From a checkpoint of a small image classifier: activation silu, depths [2, 5, 5].
Rows from block 5, named by matrix and row number. Rows with one number belong to one channel. Each number is 128 + 24 x the weight over its row's rms, rounded and kept within 0 to 255. All counts start at 0. Numbers have three digits each. After the name is the row's rms in percent of the matrix's.
# convs0: first 3x3 conv (model.blocks.5.convs.0.weight, 112x112x3x3), inputs 23-45, a 3x3 kernel for each
# convs1: second 3x3 conv (model.blocks.5.convs.1.weight, 112x112x3x3, transposed), outputs 23-45, a 3x3 kernel for each
convs0.80 105:109159130127154128094133154122123120115126091143132119083135072134156147135108105107085131129090120097136149089070139140125177123123140096132137127100138136108102139109128098134127155166147138107150124211162142144103145184116122114151100156170172105110140119124105127100110135119151131089154154114094092154070129160133186109113107111149132099136108118107085124086114131087126121078159146142174132155134128125146171093225123152143092133121114097103151099127155137136096140156087132137093100145144136144109139139091117110171125155155109123102108138113135140143142131127141160107162117128158095115108164156149140095149099138
convs1.80 104:084108166161132141107122144143110082174152099120123111126125145098108124155157142140158116145123126118142167134137115121132105099127126157154122117120101119106140113147113177143112158144056113113143116139140164171101121117112125151088170113102106147177168143183161136080119147154115158099156143134210164125134133092127138150163143154133123095079143157136134151130155143103153110098157111131122140121136131174161078186073170096138159140145135124126124093093099075136160173130165155147132147096146098139151134160150165113139075076115109133113133128145119121117082141137107148111138139117131115170112115164093138136131143181
convs0.81 101:120172100131137119084124127102117108093096094106118091076137124089147151103143150137123127126100140126126107120149101100144141117130155106131152088142119134137165111153085180148146180115097132119174108117143117134123098124166127113131174133092110116121143095113131080125128085162094134130119134138117102140114085167132067150147123133108154121159122134123161135163130145130178151097123138156136139104111160128153116151129103104173095116173121141154122147157096102113150135125131123164162098088127112085161157127136151111151141153131123095167131133103138147101127122145114154136116153101143119105080168114167117126105123125
convs1.81 100:080114133120134098157143140141092106114114118123100131131112133137135095143139127113116125154152124125111169126122147109097128109122125082123142119147104131124120062170161062146099121141152103129125109126118113159084139103135132143158128119154113116123118156092076138137133169113129129158120125105130172157121146108136128155163184120132175109135116126121105133117131120130110188159106113131100106136164134140085135154109144144117198128090096124121095134103141120070121173136115113124140161092120081135142092133139108167094125154107098159144132156131134130162128164159144158119183146116191100133165126147094124132171075143
convs0.82 105:111142116099125137116126140121107088135098148154123102126158129122125109123093129115091170104167141159142113109118150112141139104135123123115103118121152140135170121127133146120144135092142117166119157096148138112099152098138117129091138113083124153113132124130130130149123162170163131138139174143086104105129126139144151093100131131111114115144133136124156154127132108129121113179052157080174145073206150110119112146146133156127100131153145163123111127136133133168123147144160115119112122135153144153081187079113131116109103137140115148119087142119148166076125109140122142137142125142114149134165166118179110137124104102
convs1.82 106:116154129075116153167091102125109078119123124140131123148113101112138116160121105147100137118137115132124108096112150088133109151141135149105147125113104112156145107139121077173099122121170146118128085167148152139117139088116089117102123116115125088122113140126106109137150135137141137107141140106115127141083118127132137142138127110138123122126105117141124111151153140134107169169091190129137190129203101146131111165094111089101118121138142120165124166124131133160111125115105138137138143111127145128090107101118131128131169121114169144114141122142162131128140141146173112152151113122130164162104150144144135117122134086
convs0.83 100:160126140091095092128118135146133153123127126146127111135121113129149169121104155121165133127128129147167152111097087129173182123125149138131181105099155170092110090144107132130133157146142157126168116120070141111100120163145153119145107126145114131144126121146141152107094075081133109117119120108164169129116130140124135151156111155153126123112164123101107179118105170157110099109090101103141167171149136185157117149135119117109130136147148137132139129134145093134149142137129127175155145136118207127149148118140138142113101093155103138080124093124188141155128115105134138115143137129095095127098134103131119087103138157
convs1.83 091:115142160094126182117081136129080143146121120131134095109112105135136128118132095113083111121129149137122114163136135147130180109101116150137127131118144083135110149112122105097100150094131130102132148148130112123122109124129105158106106113147125136165106124135124128115130166113131106085113118157123099142123134158108123121144195113199139142137130147108102147076085127172117161130131146103149118100124141121155166113149112119139110105093121090120159133146149073100099142142120153138164131147106160146114119139128162130124162154159116109107109135151123167140119109114143121122084123139158096084090110183171134085105082139
convs0.84 092:134140114118168131092100106132072112112106117143186119172152128141125114137163111127133145115134150120125124077113143103100119108131147133149128114169123106117075094128148087130146118066163106105130109101148110124180121134120126113156145117149140113110122119118121151132152102152120118152146116149086148090107124125111151117178142126135174156161107125134177167081147164109125146119139158084122121144103154112129113123142117116101122151136117138138117135106104127106128079119110129106105162119147125141109108086116151137110155192151112145141116165125118169098099164143135152097148111128133181151071147110087113151110105123
convs1.84 088:136105133106089143133103150132097124152163130094158115124153115156129141140128142112100184147136145145172152131153137139140126101124125159130146127140176128153132142210108130173131111139119105146111130155146115141085080108112115122145083158137123140111126131115123123117122126142091116140136148099072120132095139134095127193133132148133095115119133075114163153118135152096132140129119100129102102092073112166081096151083138131112124124152136094134113086094090146131131114103114134121083110102106109146109075118125132150114110133118132142115153119112137128114126109123091124187128181095089100159116175146125136137143162150
convs0.85 098:108089126171109126165138142137144146126131152156106110106151133102107123099143160146126134162182167159128150131155177162161103183128169115111124129132132118120120110093089116143084047125146149126125159128131105139117148123180165145091086120145075143177161162100120136117143143085116144122150103079122150171130154157136125145111139134153153129160135138092096140090111155113146117118112142133152121093094176154134152121138112152126082109124118097108133149153127147137123169160143095159118121119157168138127106127133115118156106093149110140124118153115166111117121122158099114101094125130115126118109130118110146119097112136
convs1.85 090:132122093131131090109132120111136111077128127148132135094143127145116100135120147091130083125128117117167093147126117132147145131136158124090116079141128107076116123076146147044112103081129125128096109121094159109117104185149175156103108164140127110145173108141120137178121118116112086180124109123138133122118136155091100124132129140133099133087114127170146140113147172075085135103161131153105118152122133151111107120133157120136137139078133157137130156121113128151150144127111146132124135116162134144135137126156083100116085139104147127074130114145123166098167140169157087125106086136119160139150129179181113121113083130
convs0.86 100:097144134108122115170124085125172157101101159086111189133159206120126150118095112135115112134146122136138117126136112110122121105099144100108082142122150147147139094132115102132158101109130102171179122110095103123081148106110083150172124142128112141161117089134133113134175133123163124119132133100110153123155139158113109150138134139132108177136153103112133149099155098110151111146144139124110149101155122148169152120156115148113126145128155132135156126148134192130100144108151150127090095125133091102137142088154113152134123118136118147117192151130141154150125137094159152081126101088147088109093123105121095148128153142
convs1.86 105:125140085142120152090110102107101130143153113127176153154107122172182160139158095088149206134094153158127129115102149141125121117133145108146123076112147117130131132211107115144137164102124153097088138167108103130142097157136107112143100129114173119110085158124071111146156149116124117106111124084119127183134119113138104137187129063130172136141102105114145130152111126103098127147098170129125160120153148139127095105118145077085131157088128139147110105143101148108104139151113137139133066106139118113123150111127154132128120139136134108153131118153149137144140140140106116128101102117119102120152147132136158158110152130
convs0.87 093:121128101184145120142112168135092104126107112104123113151155124113147104127132066113118118134123130092142126100126172125095107122122144095132133135134185087116141135099191108105167121130127140100126114136116116140085101159146132121118093122148102126138148120141092147115114116156137163128133184127123151140189148140147104118141155136167097147135188107127141124137113132108088136084155138062138091136108141101136144148101144117109152141077148146104165157192121141149143131139135120150096133134103120119114100149142125168133167115093139142106155077124143146147105146130102071131115107166123140145145139142101119109067140144
convs1.87 103:131119088147089126148137149106099170121117066144141075162098122149099126146097084154122132168122109123103104153148143145119126104125127112121138102132117137136147106115161124161150089195081169141141145089144107136126137133104142137102127101100127110134105122089148120136151114155098110159091085160169108128096120073116119092087090118106147080138088095151159168131165144127164158140146136187087122122086124170151091128106059118089137118095117111123106106158097126123105108144136094111112156112161137111158089095122093128171071175113138124197125118116143101105121110122151150139150156111168167157104073123121093104116125149
convs0.88 102:139155108128111144114120085169161148107131145120084134141111113092154150094115129166145106132167163109091131123115127114130129123128139147106092129169153056093138119161097128183147155120135102117115124140116148126147134147151128118125099128134122120147122125119118128093115138167139144088181133140122166134148129113149140149178180100074108119108125166146124101112113125117142117168162135167130133116106107102120111120148131109139094136159128156158121136155133165156159108141134121150132112171137171123114153114137086149138134113098171142095114129123128095097104102095120113123151169123125087142090188138157130154167108086
convs1.88 103:124106120098167148162101112147141116156124147108114143116136190125094139146106098165113133144168143177164133144117125117100127144117093135150180127127154160137126154171082106103125144122128136182211105105159137130122123113139135091108117111087126114113124111118085098095132122122113122166141172150158138112120149121113104107149129168156149159133162147115153140181146164101139131103129114131097114147170130118096085112138113123127098139113159122142128131098157118126122152148134167157139157132142141169179156102150145125143112131166119100120107148152141124102130105090132149115177161124152160142183134086119132143169146110
convs0.89 102:131138125119185120128116130099141112115158129154179148159114132152096099156123162148172153166191147135155143114148121140126118127118130105135102158109150106063132124110161131146110111182140108132135079105140086144144098139114088124134110139155113120082118156121137131133111098093097101113143120133139156115128111105157168103119124143131149163127114128125114137128064123074103169134127105142126109127132087141096126105170121126145101135156137155226124154160149139136138143140151093117099167111098114152097107077127171134110089122107124116131084103133123126155101130126110125095130140152110156129130142117096152132130160147
convs1.89 092:100097133133078131168081112139126115119108111156098171118127128133141107136166128126095127173126131124159173095137146106140127120161156139110136121121152171122167108109162146134174081169170152145145125100119104113121144141080113137133132158139108135127147114123102118145147125109124156130117181161088084127107103144099065145142130114117109134116186135138108137147133167149161120111149123124146133118092099105145142163094145166157133089121136149102153111127124117115128078106100111101124119122165143090103096084104131150137087102135162114119119117095096135106113119162111136106108120097171124124145152097116101124145139096
convs0.90 099:185150126116178114154111147126132161112099105087107133146147110143101125129130152141112104131132102130119113125119156146095128151140116153113162115128128131117104128173108128167137096195113157127111138154116117135125123070151160168091090148140116114127147143147149126112146133114142101146129127139078139116161115134135079127121111108117132118149162115155110171149158102108073114090192128162160118140126122142124159130161086138119102119166100145177130144143144093121114117110131103121181133168099125130083120140079159117137124126177087147117122135163138134127151063181101155106128131104144151143133161107114156141183106099
convs1.90 099:095149155143099152116141110137170136132150131095120104118136108131118120152137146129118153107107130126092101106113097129150100138124101145125122143093118159131106110117157144126139150084162132125139116129115122087088098135147162132099132171111152143120123117113107119108103133089115139133120099146131126106128130131116086136131113105153117160155144119125121107108117133056147137117159110126088090099078149135166092170113144152102142160131133150127150167114133113168123101105121145081092172114098150131111154103150140123118116146092177164082119149077115143107098127146118102170143136121159120155090136105144108148143097139
convs0.91 099:166144094113148166142110136091139135124119119120155126143155117086152121111121091114128111112132104118122074112116110158165139151157160129109115130164127127125154127159097137137086103142111133175136108139150114114093150150101136133137138116138126142116119123123132130117109119109111139142158118162118148090151151175090137138125102111122134118144107152184161157122131186105083122085132112123101148149184159118123098129116122126098179137124176125160179100138131111171114158134153094145154109166154065162133088121121160150123091113157099123138076164151121123152105138121133145162137132118173140161118135122141150151158151135
convs1.91 096:130151145134139138143124114147109159132139125158160154121135125117132160155141146174146125160100105148130149102127202148125114114134113140131123097093106127114116159156125141144131114089121159142139115131155136108116139148137144122128152111084114117103102093125154124132141154188123102107115139148145151152096148133172146150133162117162138158095138113108125115120100164104111082131105133088126107124129157093127098143133119096117123143139092103128137136112141123089104142139116153145170103114135132164133145139121129093139131129140157154152159115140159118120089127129100133113092143092108128133167146109117110185133104124
convs0.92 099:164136125088124132157141102139166095131127126139149094120107108109148126115173202128155121103120153122125120124114082122154134145145144075114120106090092114145135119131116145122103145126158137143056112126089126138130132098122103150110117122175140120103141185183128148114140104117156115152138106122123131113132138151120109147137144177102106121125112145090163164081080139141129107107142150111059123135125101133117094129169134115135107139064111188152095110170106155139191103119101102125152163079119116104158109116118129109149093148082121093116118125143128111136134121121116106101135143145161160154140147127157190122133122154
convs1.92 099:125133146116142178118128103185104116129127124178130139120113114164157136116149175135158123155174130170166135135081099158154128120120117093118105146147119179131131106166147129121138143129122143102124175173177139130199121126126128122129130125093156149156150123128142147101114102091157147112115152118101116144116127145179154137087147137137116134136132128135118119098108127141106114101158113117127134106105112153140147110139120130134110133158151123134155139164131087157141146137141063091116095204132124150148131176122147155159158110154107128107119119147107156181119099124103117080129123129147123135107141107205129128146158133
convs0.93 102:146114131135119124126130132153108103122119126083137099144120099115115183125068093162130143147084176135076146112117124076119149151141147144136141122101164147128097136128122148114093101153111120141113106149173118087100129109137118127064156124117122156122100147147138133155109170157105152141128149153114109097153117107146139128094188118106123157114143136109149109124101145157144139126165181121129114157137129117132146151123141107126136103122130118135145146134138130124168151118151135164167105096110160124098130151133119128128134136104149096133149147131124088131150128102112130122104182111093139146082131142126138107121093135
convs1.93 110:082086134113116105170111106117108121101120115128117123157182074068103138151076106138112125120107083105158135107096124113120123108136166138124118135160145132090145130138127090165126134140147131126134098150147126106117126145159133140102128102110141191122108121139155117108170179111132165113082153128120123160101128123138072100130123138079156124101075140115109155088096158099097162153124124150145129096137131125133169128126123096127121167133144149107121110088121118104112156179120155160133157109113135133071088120077123131142114148141111174098126112095114159119116140161095100106085093084113108158104154102143104163147114127
convs0.94 102:114135119074136105155162166125148147155128152120106124089105128103123138103134108111107183133138148123138140133122124110110146124113114131118142140115093135117121172111121101139167119171099109136147135160150129136152148101154112152096139131129143124143134133128142129171174146110094110116111146136127145108107110140105120140125107133132137110136128130157127141122125160142142123134130157152145123142127132071139127153111073131129138152106139116139153136160138106122086139136139148135148079173158115191144131135158082116150132127113131102132116099137087120184154166122082102139083080141114119115152144108155144112112130120
convs1.94 108:082156149177158155150137146113121112106114129138159123167154156142137124107140133174110118134112110118114114132149134146108152155149134108119081143145114121143095121090160075133120080129107142143147106122082140136131119111144118118125114140111073139111146178177126121153139162116118128078104140150108149146136151118157128121094112134118117146137126135159120136112150139111161103089183153157153125126122140138139119180139110078094133135100096103095138150164130105113096124105171102127164133133133111101123111154164153121099120109173149141154158131153139147140124142159122086124068117134104099134138127147170141106120128139
convs0.95 101:119145123143181139145171094125120091122096123121063114173111112163181144106128127153106124143140074146129072115146134124131098131133122151129104159129127120095140094144088125130105156119122121086150189104166099139113092117146103134157142143139129126138130132144091164093114117125135146148104132162141131142068182149143126098117138137113127140159156130116146146094127168128077113168156080112104175163108096108116109106113133127139120102093129127122117103116147074121125195085101167148149097144130190096140138109130153158107113130127192098122102155151112147152089114134099144087124167158145142166116147106141116120145146129
convs1.95 104:149121148142099090156129094129149105118139114146136145138126104153075111111186130142143125138145156103140128120165159104135161119108164159146144150146117127144130124148082151138118123093091129113142118115106164106147161143102152151116119136126114102142105116094104133091100119101073149135106111127138141132136117156120145128103101075129121101143076136124132119094131113147099141118118049079146158144138139133134112171124142154171153099109131099069130114133115088126144159145108224124141152145145081139121125096140116135075145120154185107125113124155096141112125121138153145108104111180163111160146127104159123141126102130