Rows from block 5, named by matrix and row number. Rows with one number belong to one channel. Each number is 500 + 25 x the weight over its row's rms, rounded and kept within 0 to 999. All counts start at 0. Numbers have three digits each.
# convs0: first 3x3 conv (model.blocks.5.convs.0.weight, 112x112x3x3), inputs 0-22, a 3x3 kernel for each
# convs1: second 3x3 conv (model.blocks.5.convs.1.weight, 112x112x3x3, transposed), outputs 0-22, a 3x3 kernel for each
convs0.82:483504504508505480500518510503542476506497483483477515495482497495530507488474494469472566492531467490519504521527418534485506492501478449476472484525473548472526517492510504485512491539484519504530479502526501521499479523527477505483507459536491472540494475507520516451527458487488482500479517499491476473482507528489495507424493515497474523525454490499517499494522482523466491497547509510554463485468512522500496486488480497497537460500521515479500511498500468514502521513535477507533502474498500506480506503505512505534499514523478508525464483503506553523517479507449528519517560485492542453484514485543468509523466504
convs1.82:463493509488501524478485549495550480536501525561478507517532528523534547518531494526505479539504494457475531505523498483517502548505522500518463536504467524486553506499535510512510481528497518465480500499472540541474510501493496504477482536534535491492485487511474491510553504490499476475473481487513498481471506541490552499487504465471444490504493518511481492515481462507493494462490530531472482472484524461505507515499501565500499524496467470492483469486509511505530509521496493498484468531482506467497479478488476494505474453475468468517492512506503487485488483529510494498491459522485474548511558523531531459487496491
convs0.83:474520493493431481503497572477502517525541512487487525480502489497487516496502482535493515501497539537474475501533529446469485501527520511477442515496507475465470513524495512497484498494463525508556514494506468506519506511496497491497479502518504515494493484539477504504496490489503499454513523522507500518453503486474475454504520511513538536467525492533509511525515447533499524504473488495516585485525496483474493448536468490521495488502490529525549569524487551541511554524509500470475485462499489491504479498485484543519526548550480474484515520452507503537470527544498452542462491491493497506509510488496470495544516530
convs1.83:503516501533504472509504486525498458462477498524456451501493450482485519542482484486495491496513530461495490498471498505526508465483497489484507500518477492503526482505492489491482536492477530496510480541553483492496478492458498516544513544484488467526461477506536505460500478477489496491503520474492534478507501453538497498487464490540495465483506472484529519530517563435485537533514501522528535574560470507499467453471468485490486546531525517509506496523476500481489526495515510548490471499480468486467492497451484550588524520538461517483482455497481497500493532523410501513457474494448472422486503486467503466507488486
convs0.84:463483470500515486509561519504558529470508503479487493478517523479487487509449511503482507539478502504498485523481507431468463525460469465480492507490519474492463496525535513524515511506498501513467515479474505484483490500495488534552488526523524537474500514475517512460493507500529527465501476467556503534531524507518513528507501493512513486541499519540508461475498497511520475537572509486483503489508499481535512491484509455472527455470556506496493533494500477535513486563528508547494475491480451490498524477542459488554494489489492522468503477497502483503450533523493477494502517477505508482466483470523452489520482458
convs1.84:540486544546511510515455443534479507493513524485481481488487458540518510463513498498503474523527533477534514488490506465465481482549509508484514454493482490495494528492501534507497511530505498518509472478492466456507483500531529530534518519503488472489471510503513543549467521531502508495507496482462475505513511532472502475479492529487504498514512470517496465498500511515509451532532487480498531483455488465471484506521479493484554480453487507531509461537521513544548517504508503487498478498520521500500474477483529451497523489537472517486504489535524544491484525468536512501520438533489489491502478498513539491467488519
convs0.85:490472479528521533468478481553459478520496484514444510504485467516487499488480487483454498542489507541481509524478428471497487545488505515486527521488496485477491500478515482542495516520530505464482504519535520509483516499474475504554488556539513515531534477499505503538546513476541490514479479505495445500470491494521489485468495482488486517489471571521489497503486494481521495471512454480454484470501458488547527515479519486511479508504482504491514493495522533501514505491515459460507527489473533485500486476522487536528478532552514510485464518478515475498507518466485488519470538451448474496516556460529493519541564487
convs1.85:493563483505530505498568525491508507473512477473542493520496478502524541505509483520550506528511519516497492491482477447479476469517496463481557460480469478540527464480466501475553481532523488482505497486491517505532516489484501496507537510512495476484474511521507463502491523505534475532533545489493488472493497472459456470510516543485510537506534454508511520514530487527551465493484503427465501534419532476505525508540510457487514489510480490498480553517478508471499464485467542492502479510497529510492518526487514527482466523529548520495498528493523500460504474467471525530522441476478491431489478536549531461555499482
convs0.86:510543510487509462470500532477535546472509542467481555494496529537496515569507491502486527513476445467477473517477496574477466459511493465530497472492531524487469512489516510489513515526480510527527505530542474504489473474502522506504514505530505525481430511453513506512534466498514506491517496492469453493492483458501529522479488477493456501509459530510479461478513507483508520479518467531513474516498484516465487479520458494523518525521559491520496462513497503464454467457489518496462542498498445441450504529503487482497503534514463491492516502499515476465499511528464506482523509494503491546486506520491500499494522536
convs1.86:488469506516498530512522507480495510559506478494503451514460499502484501483537489496501492475523477502520504521478557464487459518458521534483481512487499508482502488498544514522538514474467564495508553543543517506543486491517476517521508492524492512487536487514491492482512484509493507473519511475495488512549518498524520507535466497495509515481485533500471475499493543493487493485498501480499511465459555490507499519502501479527507472499533550521524485488547481484494462474490485504518501453475478499514511525472532478461475502523485479473499473504485494509493513497493496497495487484505474539487468509504483506547528479
convs0.87:470484497502514478543482474485483501500476479518492516499485517514500517501553540531510455502491479489463450481495489477459471493477512444512493502482523496461459492529498509533516523493495496495507516504504496500483506525504503475500514486511460512475501501523497566485472482505456505478482501448469511473490507513526500528523527471519500468479518491544511493504506500539482497533517505481485516505493551484497496513489481469504514501566524517532473485480508502517477502490492518480457445514509502529495503544506523505451484508523507490503530523496528492447504507475541500483501496540447527452477553490519508486542476521
convs1.87:440528469518514493570544540459499494498498497488479497479493480516552473489538495540456474503476505451496477425511531498527530526509480506539491489511439563446512458470489470502504501494524490527524519512454498466486488477523511494517460478512509469506498496500514488523488458498504512502487480538497474530458509526463492507483494496492469466535521507524517480470480470515520502495528506483503464512467490504471485492474543487485492481498519484482517513487489535486485488490493530459516492503494518504491526523531457476487477476520550506468500486511509486486550488517540489516495484497530488513505522501493503513504461516
convs0.88:503513544528497492474471485480476523514534524474477466504479524480471495467447475518520469474481482530511464456476474499507512489494506541505493489524510468478454502511479488526526514505486499503458505507527513501509473537484492498504506490506556516489492502482505493487493493507521483511509496500501532505493522513514507503548506494538508487421501502488448501491432524489478481463504506578458502514564531501515507510469490504463454517527484499514522490474524495494492475476517516540477502513493534513506505495490525546541474504494493475454450477518519459469492484518492484505481514499516567460519502512516453490492540499
convs1.88:464497480519478445484496510509478512543503548474483456499498492488502510501504499549495495479508463532470462473487500508495512505464456548531531504516506493466449515527508468498524509502531561511502502514517496505509507473515518506513480528534490499508578540503549516489505463476486475498536533502542499536473495539537534493487479511505503477518501487505511486499505470481509493509544565491549466560452497532561533495542555467464489503512480480512477550502468492519493499474496500447470478487478480474492504517498530507536504471502499506458470536507510481468477479516568494580486520529503467481490472520493525504493515490
convs0.89:505494488501481518531486492541544493516519521498500522464513499478540537562541561511532489511491514513490460472470520474464473526532502475535486496440487485480451511522515526497507527504501505484530483462495461455482480503496509507515540535507470491509448554550480521488494500489497495505435483479502485487527515513480525487590484512541488507474549472533535502516533484555490491486524501493540516523506479534533470500489512482541496487504477476507510454490512506466485473484494529474490502525523502539504529484486469502457502466516498470463515505473507473498453480498452448468517497506469507501470494526514462514481481548
convs1.89:529500519493500454529464487518465506532479514479450498492522506539525513454483501513504453458503455507463439535492526530461519452517497493491572479535497511497509497507454502478506472463524469509461503507490500478507477481462518516522514490492485469493482499516493490474520487469506481484526517459500501490471466496515491544526469516514495508543532459541516483510480541531496520473481543521507506503483478487521475471463529510494518480521460474501449566480502480504499503488539496498511514470474492465535480465509496537529482505510545541542467507501502496462545493494521459507501520491484507489493523486526531488500488515
convs0.90:509464431498494523520494486526467471496483452514503474452536483475526473470509480499527520480523532507509479514467486475449500514509527509502466481499503470487469520497466510503459507500509455499514469471476496468502473484489475497519461474479483463491481524514508494486486549478515563515503503485504466496466525494481518499530528468493534518530464505489486488473488495528482477512548537506492545466480503504462504486471475465485478508484490462503547497508489496483527494459496488455511504467485520501521508520519487465517550488559515487529490501499468492495526485503494542466494499494524515555526529515519495509486488520
convs1.90:481480523509464483512506499490466484495510518475493449555470524516510521507467452505531515480458502505475473526524514489513499504493501537523538527496487477487502504542445533489502521480470519484471470480463487440483512477483516489521509480503479488508495480493498516490509517506499504526502514465486509507508510492487472537502465420516513455523473487501527492468501539491509497512493513549473500530502492514497492491520462500504538567478487497515522481487488495507521496487506482495458494501523490485533529481513459518460502499477456528524518530520507469476516474439487516452497514512541459517483502479535480528471505538
convs0.91:467455467478442487493498454543506531488487558483487508491469511483463460547510470489487465521488513531473483468485465504486530505481450530460524507499541461484494511458535478529501517487515493506546507501502503506465474450472508487505515503486483452520475495542495521525493524498480507505483496473540484482512513535480460472508528499536517521470513494527479498520486493510517516513509544503486455476494515482495506460444441527528544529471464509515505522483473501525540497500494516476479492504504487509492521522511487494506514507501482476479476503469547510485484528505519495475512558508508507544487486509485488497494483498
convs1.91:489474521497515510513518518476490487504523523517551500515500458462494477472470432514500513543488476549510498503499528465468509498496495486555520482526523446499456505486452528484502503546479532485480554525498454528582496448511495514489530513452519462493495549481525529476472479495511491488507519475528500473484506509472469510507491507491517485498500461508492494479477485512504483534504510526545553430474485413464479529521497510453465534495494476516486511528514486529502511498481449458529485539494475496510463507492540527491499488514500482504499517505503450499499491506520518571489460520497490476448471464497468484510541517
convs0.92:495482475492475510479494536474486500527486498485492510473509487464482455513502523481470506502532520497512536519515534544529527490561534516549524512482527518505475546516495505507518493497489504486497543492485508527514527528516518547512495522499511559486502512500519568526504493510519494414499468450483488521491479481480478514508510512518507469562534503498528510477507506467501496489510511484485540510492489495509492506527590455432483533491507526534467500510495516502492485457496477500532551543523511526504477511495477466491478487467494525482496518502490490525505497495490488512489523529473473519486445495528553503521543526
convs1.92:503504480501499511529531483520524457534514471518520463483474502504515546535556521446535486541498533523497520542480551502533536511520487528481532491488513489467501494510503484502531470514493459483515487519481507534505503502490470491537495502544485478514544520481536529513535523484511509497486533502502522519529528491473506491505514515495513485561514504459474472498512501518508547492528471483493450491518439507544522502518510522514520487471475569546519503555520536500461510561536497502488482524534514523476477469490486519476494517502516519560473493463487512473464476511512477496530496521508503459533523550488505534466533488
convs0.93:529483498510493519503468507533507467505519500483526532446542543505523547488521503508515502525550474516528467465522522428484517502488512470573463503498436479540483517485486496487458519492473498508542516481514505494503490464455545492477544478548524476511519506494502520522510527499529501513505495530495552545501500529502480538553480505530511507563451512490513515486512463505563569451491506453537509516524519505485503486469528498449501489492493486513519474499504480534483503487493494451502487489491480470509505518502482457511518471501502503470516478529508480520494484493500494496517477485536484511507538515480471494490485516
convs1.93:499515504495524521461500550542481515519494543508478485510485494503493499507462550506463495514506492518479538498507473515492518492534534523480476486500494485479534466479485501542478451511494521533513513534502465538516510533492516487485535527516506506496470484484508481487474533477476527531552519544504504525525556529496490522509510529510475475434468500436482498520502516435489497507476486500466524576499517456481494459510494492495479507486476501505473487474467491491478489491473513525502479528513538482534526520479507575558488511514483461473488510499457514523487497498496511516501499500499525499507533518544559461497548503
convs0.94:461528508542490499451509506457534487505476481494500436500491518524466509487470489522488490524514463471467491486501530535552479499444500571422496510503535531530491483523528509501503483501509515506500493502524472474477486496501497493506505486514495525564530574482500534518509441525503531471450516527492468483563482473510498538532529497520517486517526475461523496516504468513481483507553517467484472488503513569488482404483520527504494495519479513532475472523485501456519500504489473502485500523500482505510493499492494508494497520488503484515533517488483499510450520523515512459512455496489482513505513500513526496500543495
convs1.94:499524512504495492481482518531479517502483468524486536533496479526518499516502481531516522528489522506520492493542482514481504464573566497521472488479473489514465494496509535496516506509481496553555513503459517489495528504484498453500465483523522505502509460521468505492519486524479502488485523479488523488532497505504525548515493481525540517544537536488508496509476523503499527482520486498505502479498519512449503537540567477512448500509510538491490514488479511507529526485501500458458484457533464519555493512511544486523503527521498506520478482512515523505527521493487511497534492477507482486539475554525501549553495497
convs0.95:526495489494462540551468479411512494527510493474526482512453528481518497485507503475495476480557539536537524473488495514500493487508503516468498535508478475473470477508485488486517521511500461490488492491540520485472473492484498506488524516496466569484525528506492463495501489551466482544501489507489525490514520500489495472525507499590513465528500471489467478510499498472493527480511491465501479452506505509497470519494457481500468502438477504492496512502530490485522470528523444511529518483469512491451472481501487538489448499497460468520499488530511507476523479496511550464525465509482511474500530520498510525474511498
convs1.95:481504515445516503500447489503478490476490513530473477516496461519515505512560479457434471491503463550506492502461517500528517458543524493512512503456467503514516478489497453492547475490517510552504525522522479494470518519457554476464529514510492524482491506504540496498512482484486565540455501516507467485496466489498504525456530495469491484525526505469493547436461480543534501531483500514477490473486512490474518464466460481484523546509476486495495550523487487471524503525511511520476495456524514501483501483444496486495497497499500516491488514512491482503485481502485516554460535479503487488532513492496519483478482495
convs0.96:503535466509516550540583492499500536505454517507466518447454517474499546492485547503546493497511553498502538484471489525492493458462495511523467461495497422496511507482426517515493508513521522506527467474508477470488579526484511440514473488496525490519487443500500482553478528488487494521477482524534502476493502555497509493525517486537478468475497503495489498504487464452485496469506532496515488499453489486482486512492440564511517484488520480457510510504485446477472492468504483456541534486498499506508516472506494487497489511474495462500505534497466516502516504511486479524524497502479502505544509472518517485531515517
convs1.96:532475486486546505515529514505501543509520516511512494475501520494481463499508452487500494472495534525523522504523540476488504500501486510473513495502502529475499520530542485518494474511502500499512476520498479506514531504519512546504546507479537528536507523500539515508493478506436462505457502555465487523433523489540518501492526500531498477495511509501507514488532510483533504458491495501440511426501589481496474505518566481511489487508490501517512508491548513533486493478464457500490477479476481490546497523534465523505521526521519508538501496489492479516518483498485508535493523485454529532520533502513485487487504464
convs0.97:447508491469524502495513505445508484505538501507510488513528517514514524512500536515492480511554490505473440499471471534510525476465483519482505498515463517509466491509489459529521474509469512497511474523467504470455489492478482540485521527503550523539523518522514504525517481513490517490524496509523510534475473527487508514508503512520469479565533516504443475500498463492472469500506469504456479520492473504523516451482532523495486479492517502567546505521490524509514476480491504474475508527473503529497465528510498479472500436527511485481530537510531506513479477535475467497521542465469551533571556503483505510516477475
convs1.97:430521475501553483477503486491561550483516524539488508540492502470468478477464483545539535535491529490489546530566498513498520475532536460458435532487472477551459515541462503535500492533524516505440565526511529523508501490482517500494506502498487528492512529548525541533550509484537507529513506505508495479486490466492518505542500482490482475519507485485523534505488495523513501532511454476549515488519488480490460529556523520499486511500512499473507512530533512489529517512522535505528498498522544501557499501496529513486453541524446480472513508490540497478478486486517479548549488494526540561530489452531526493499456493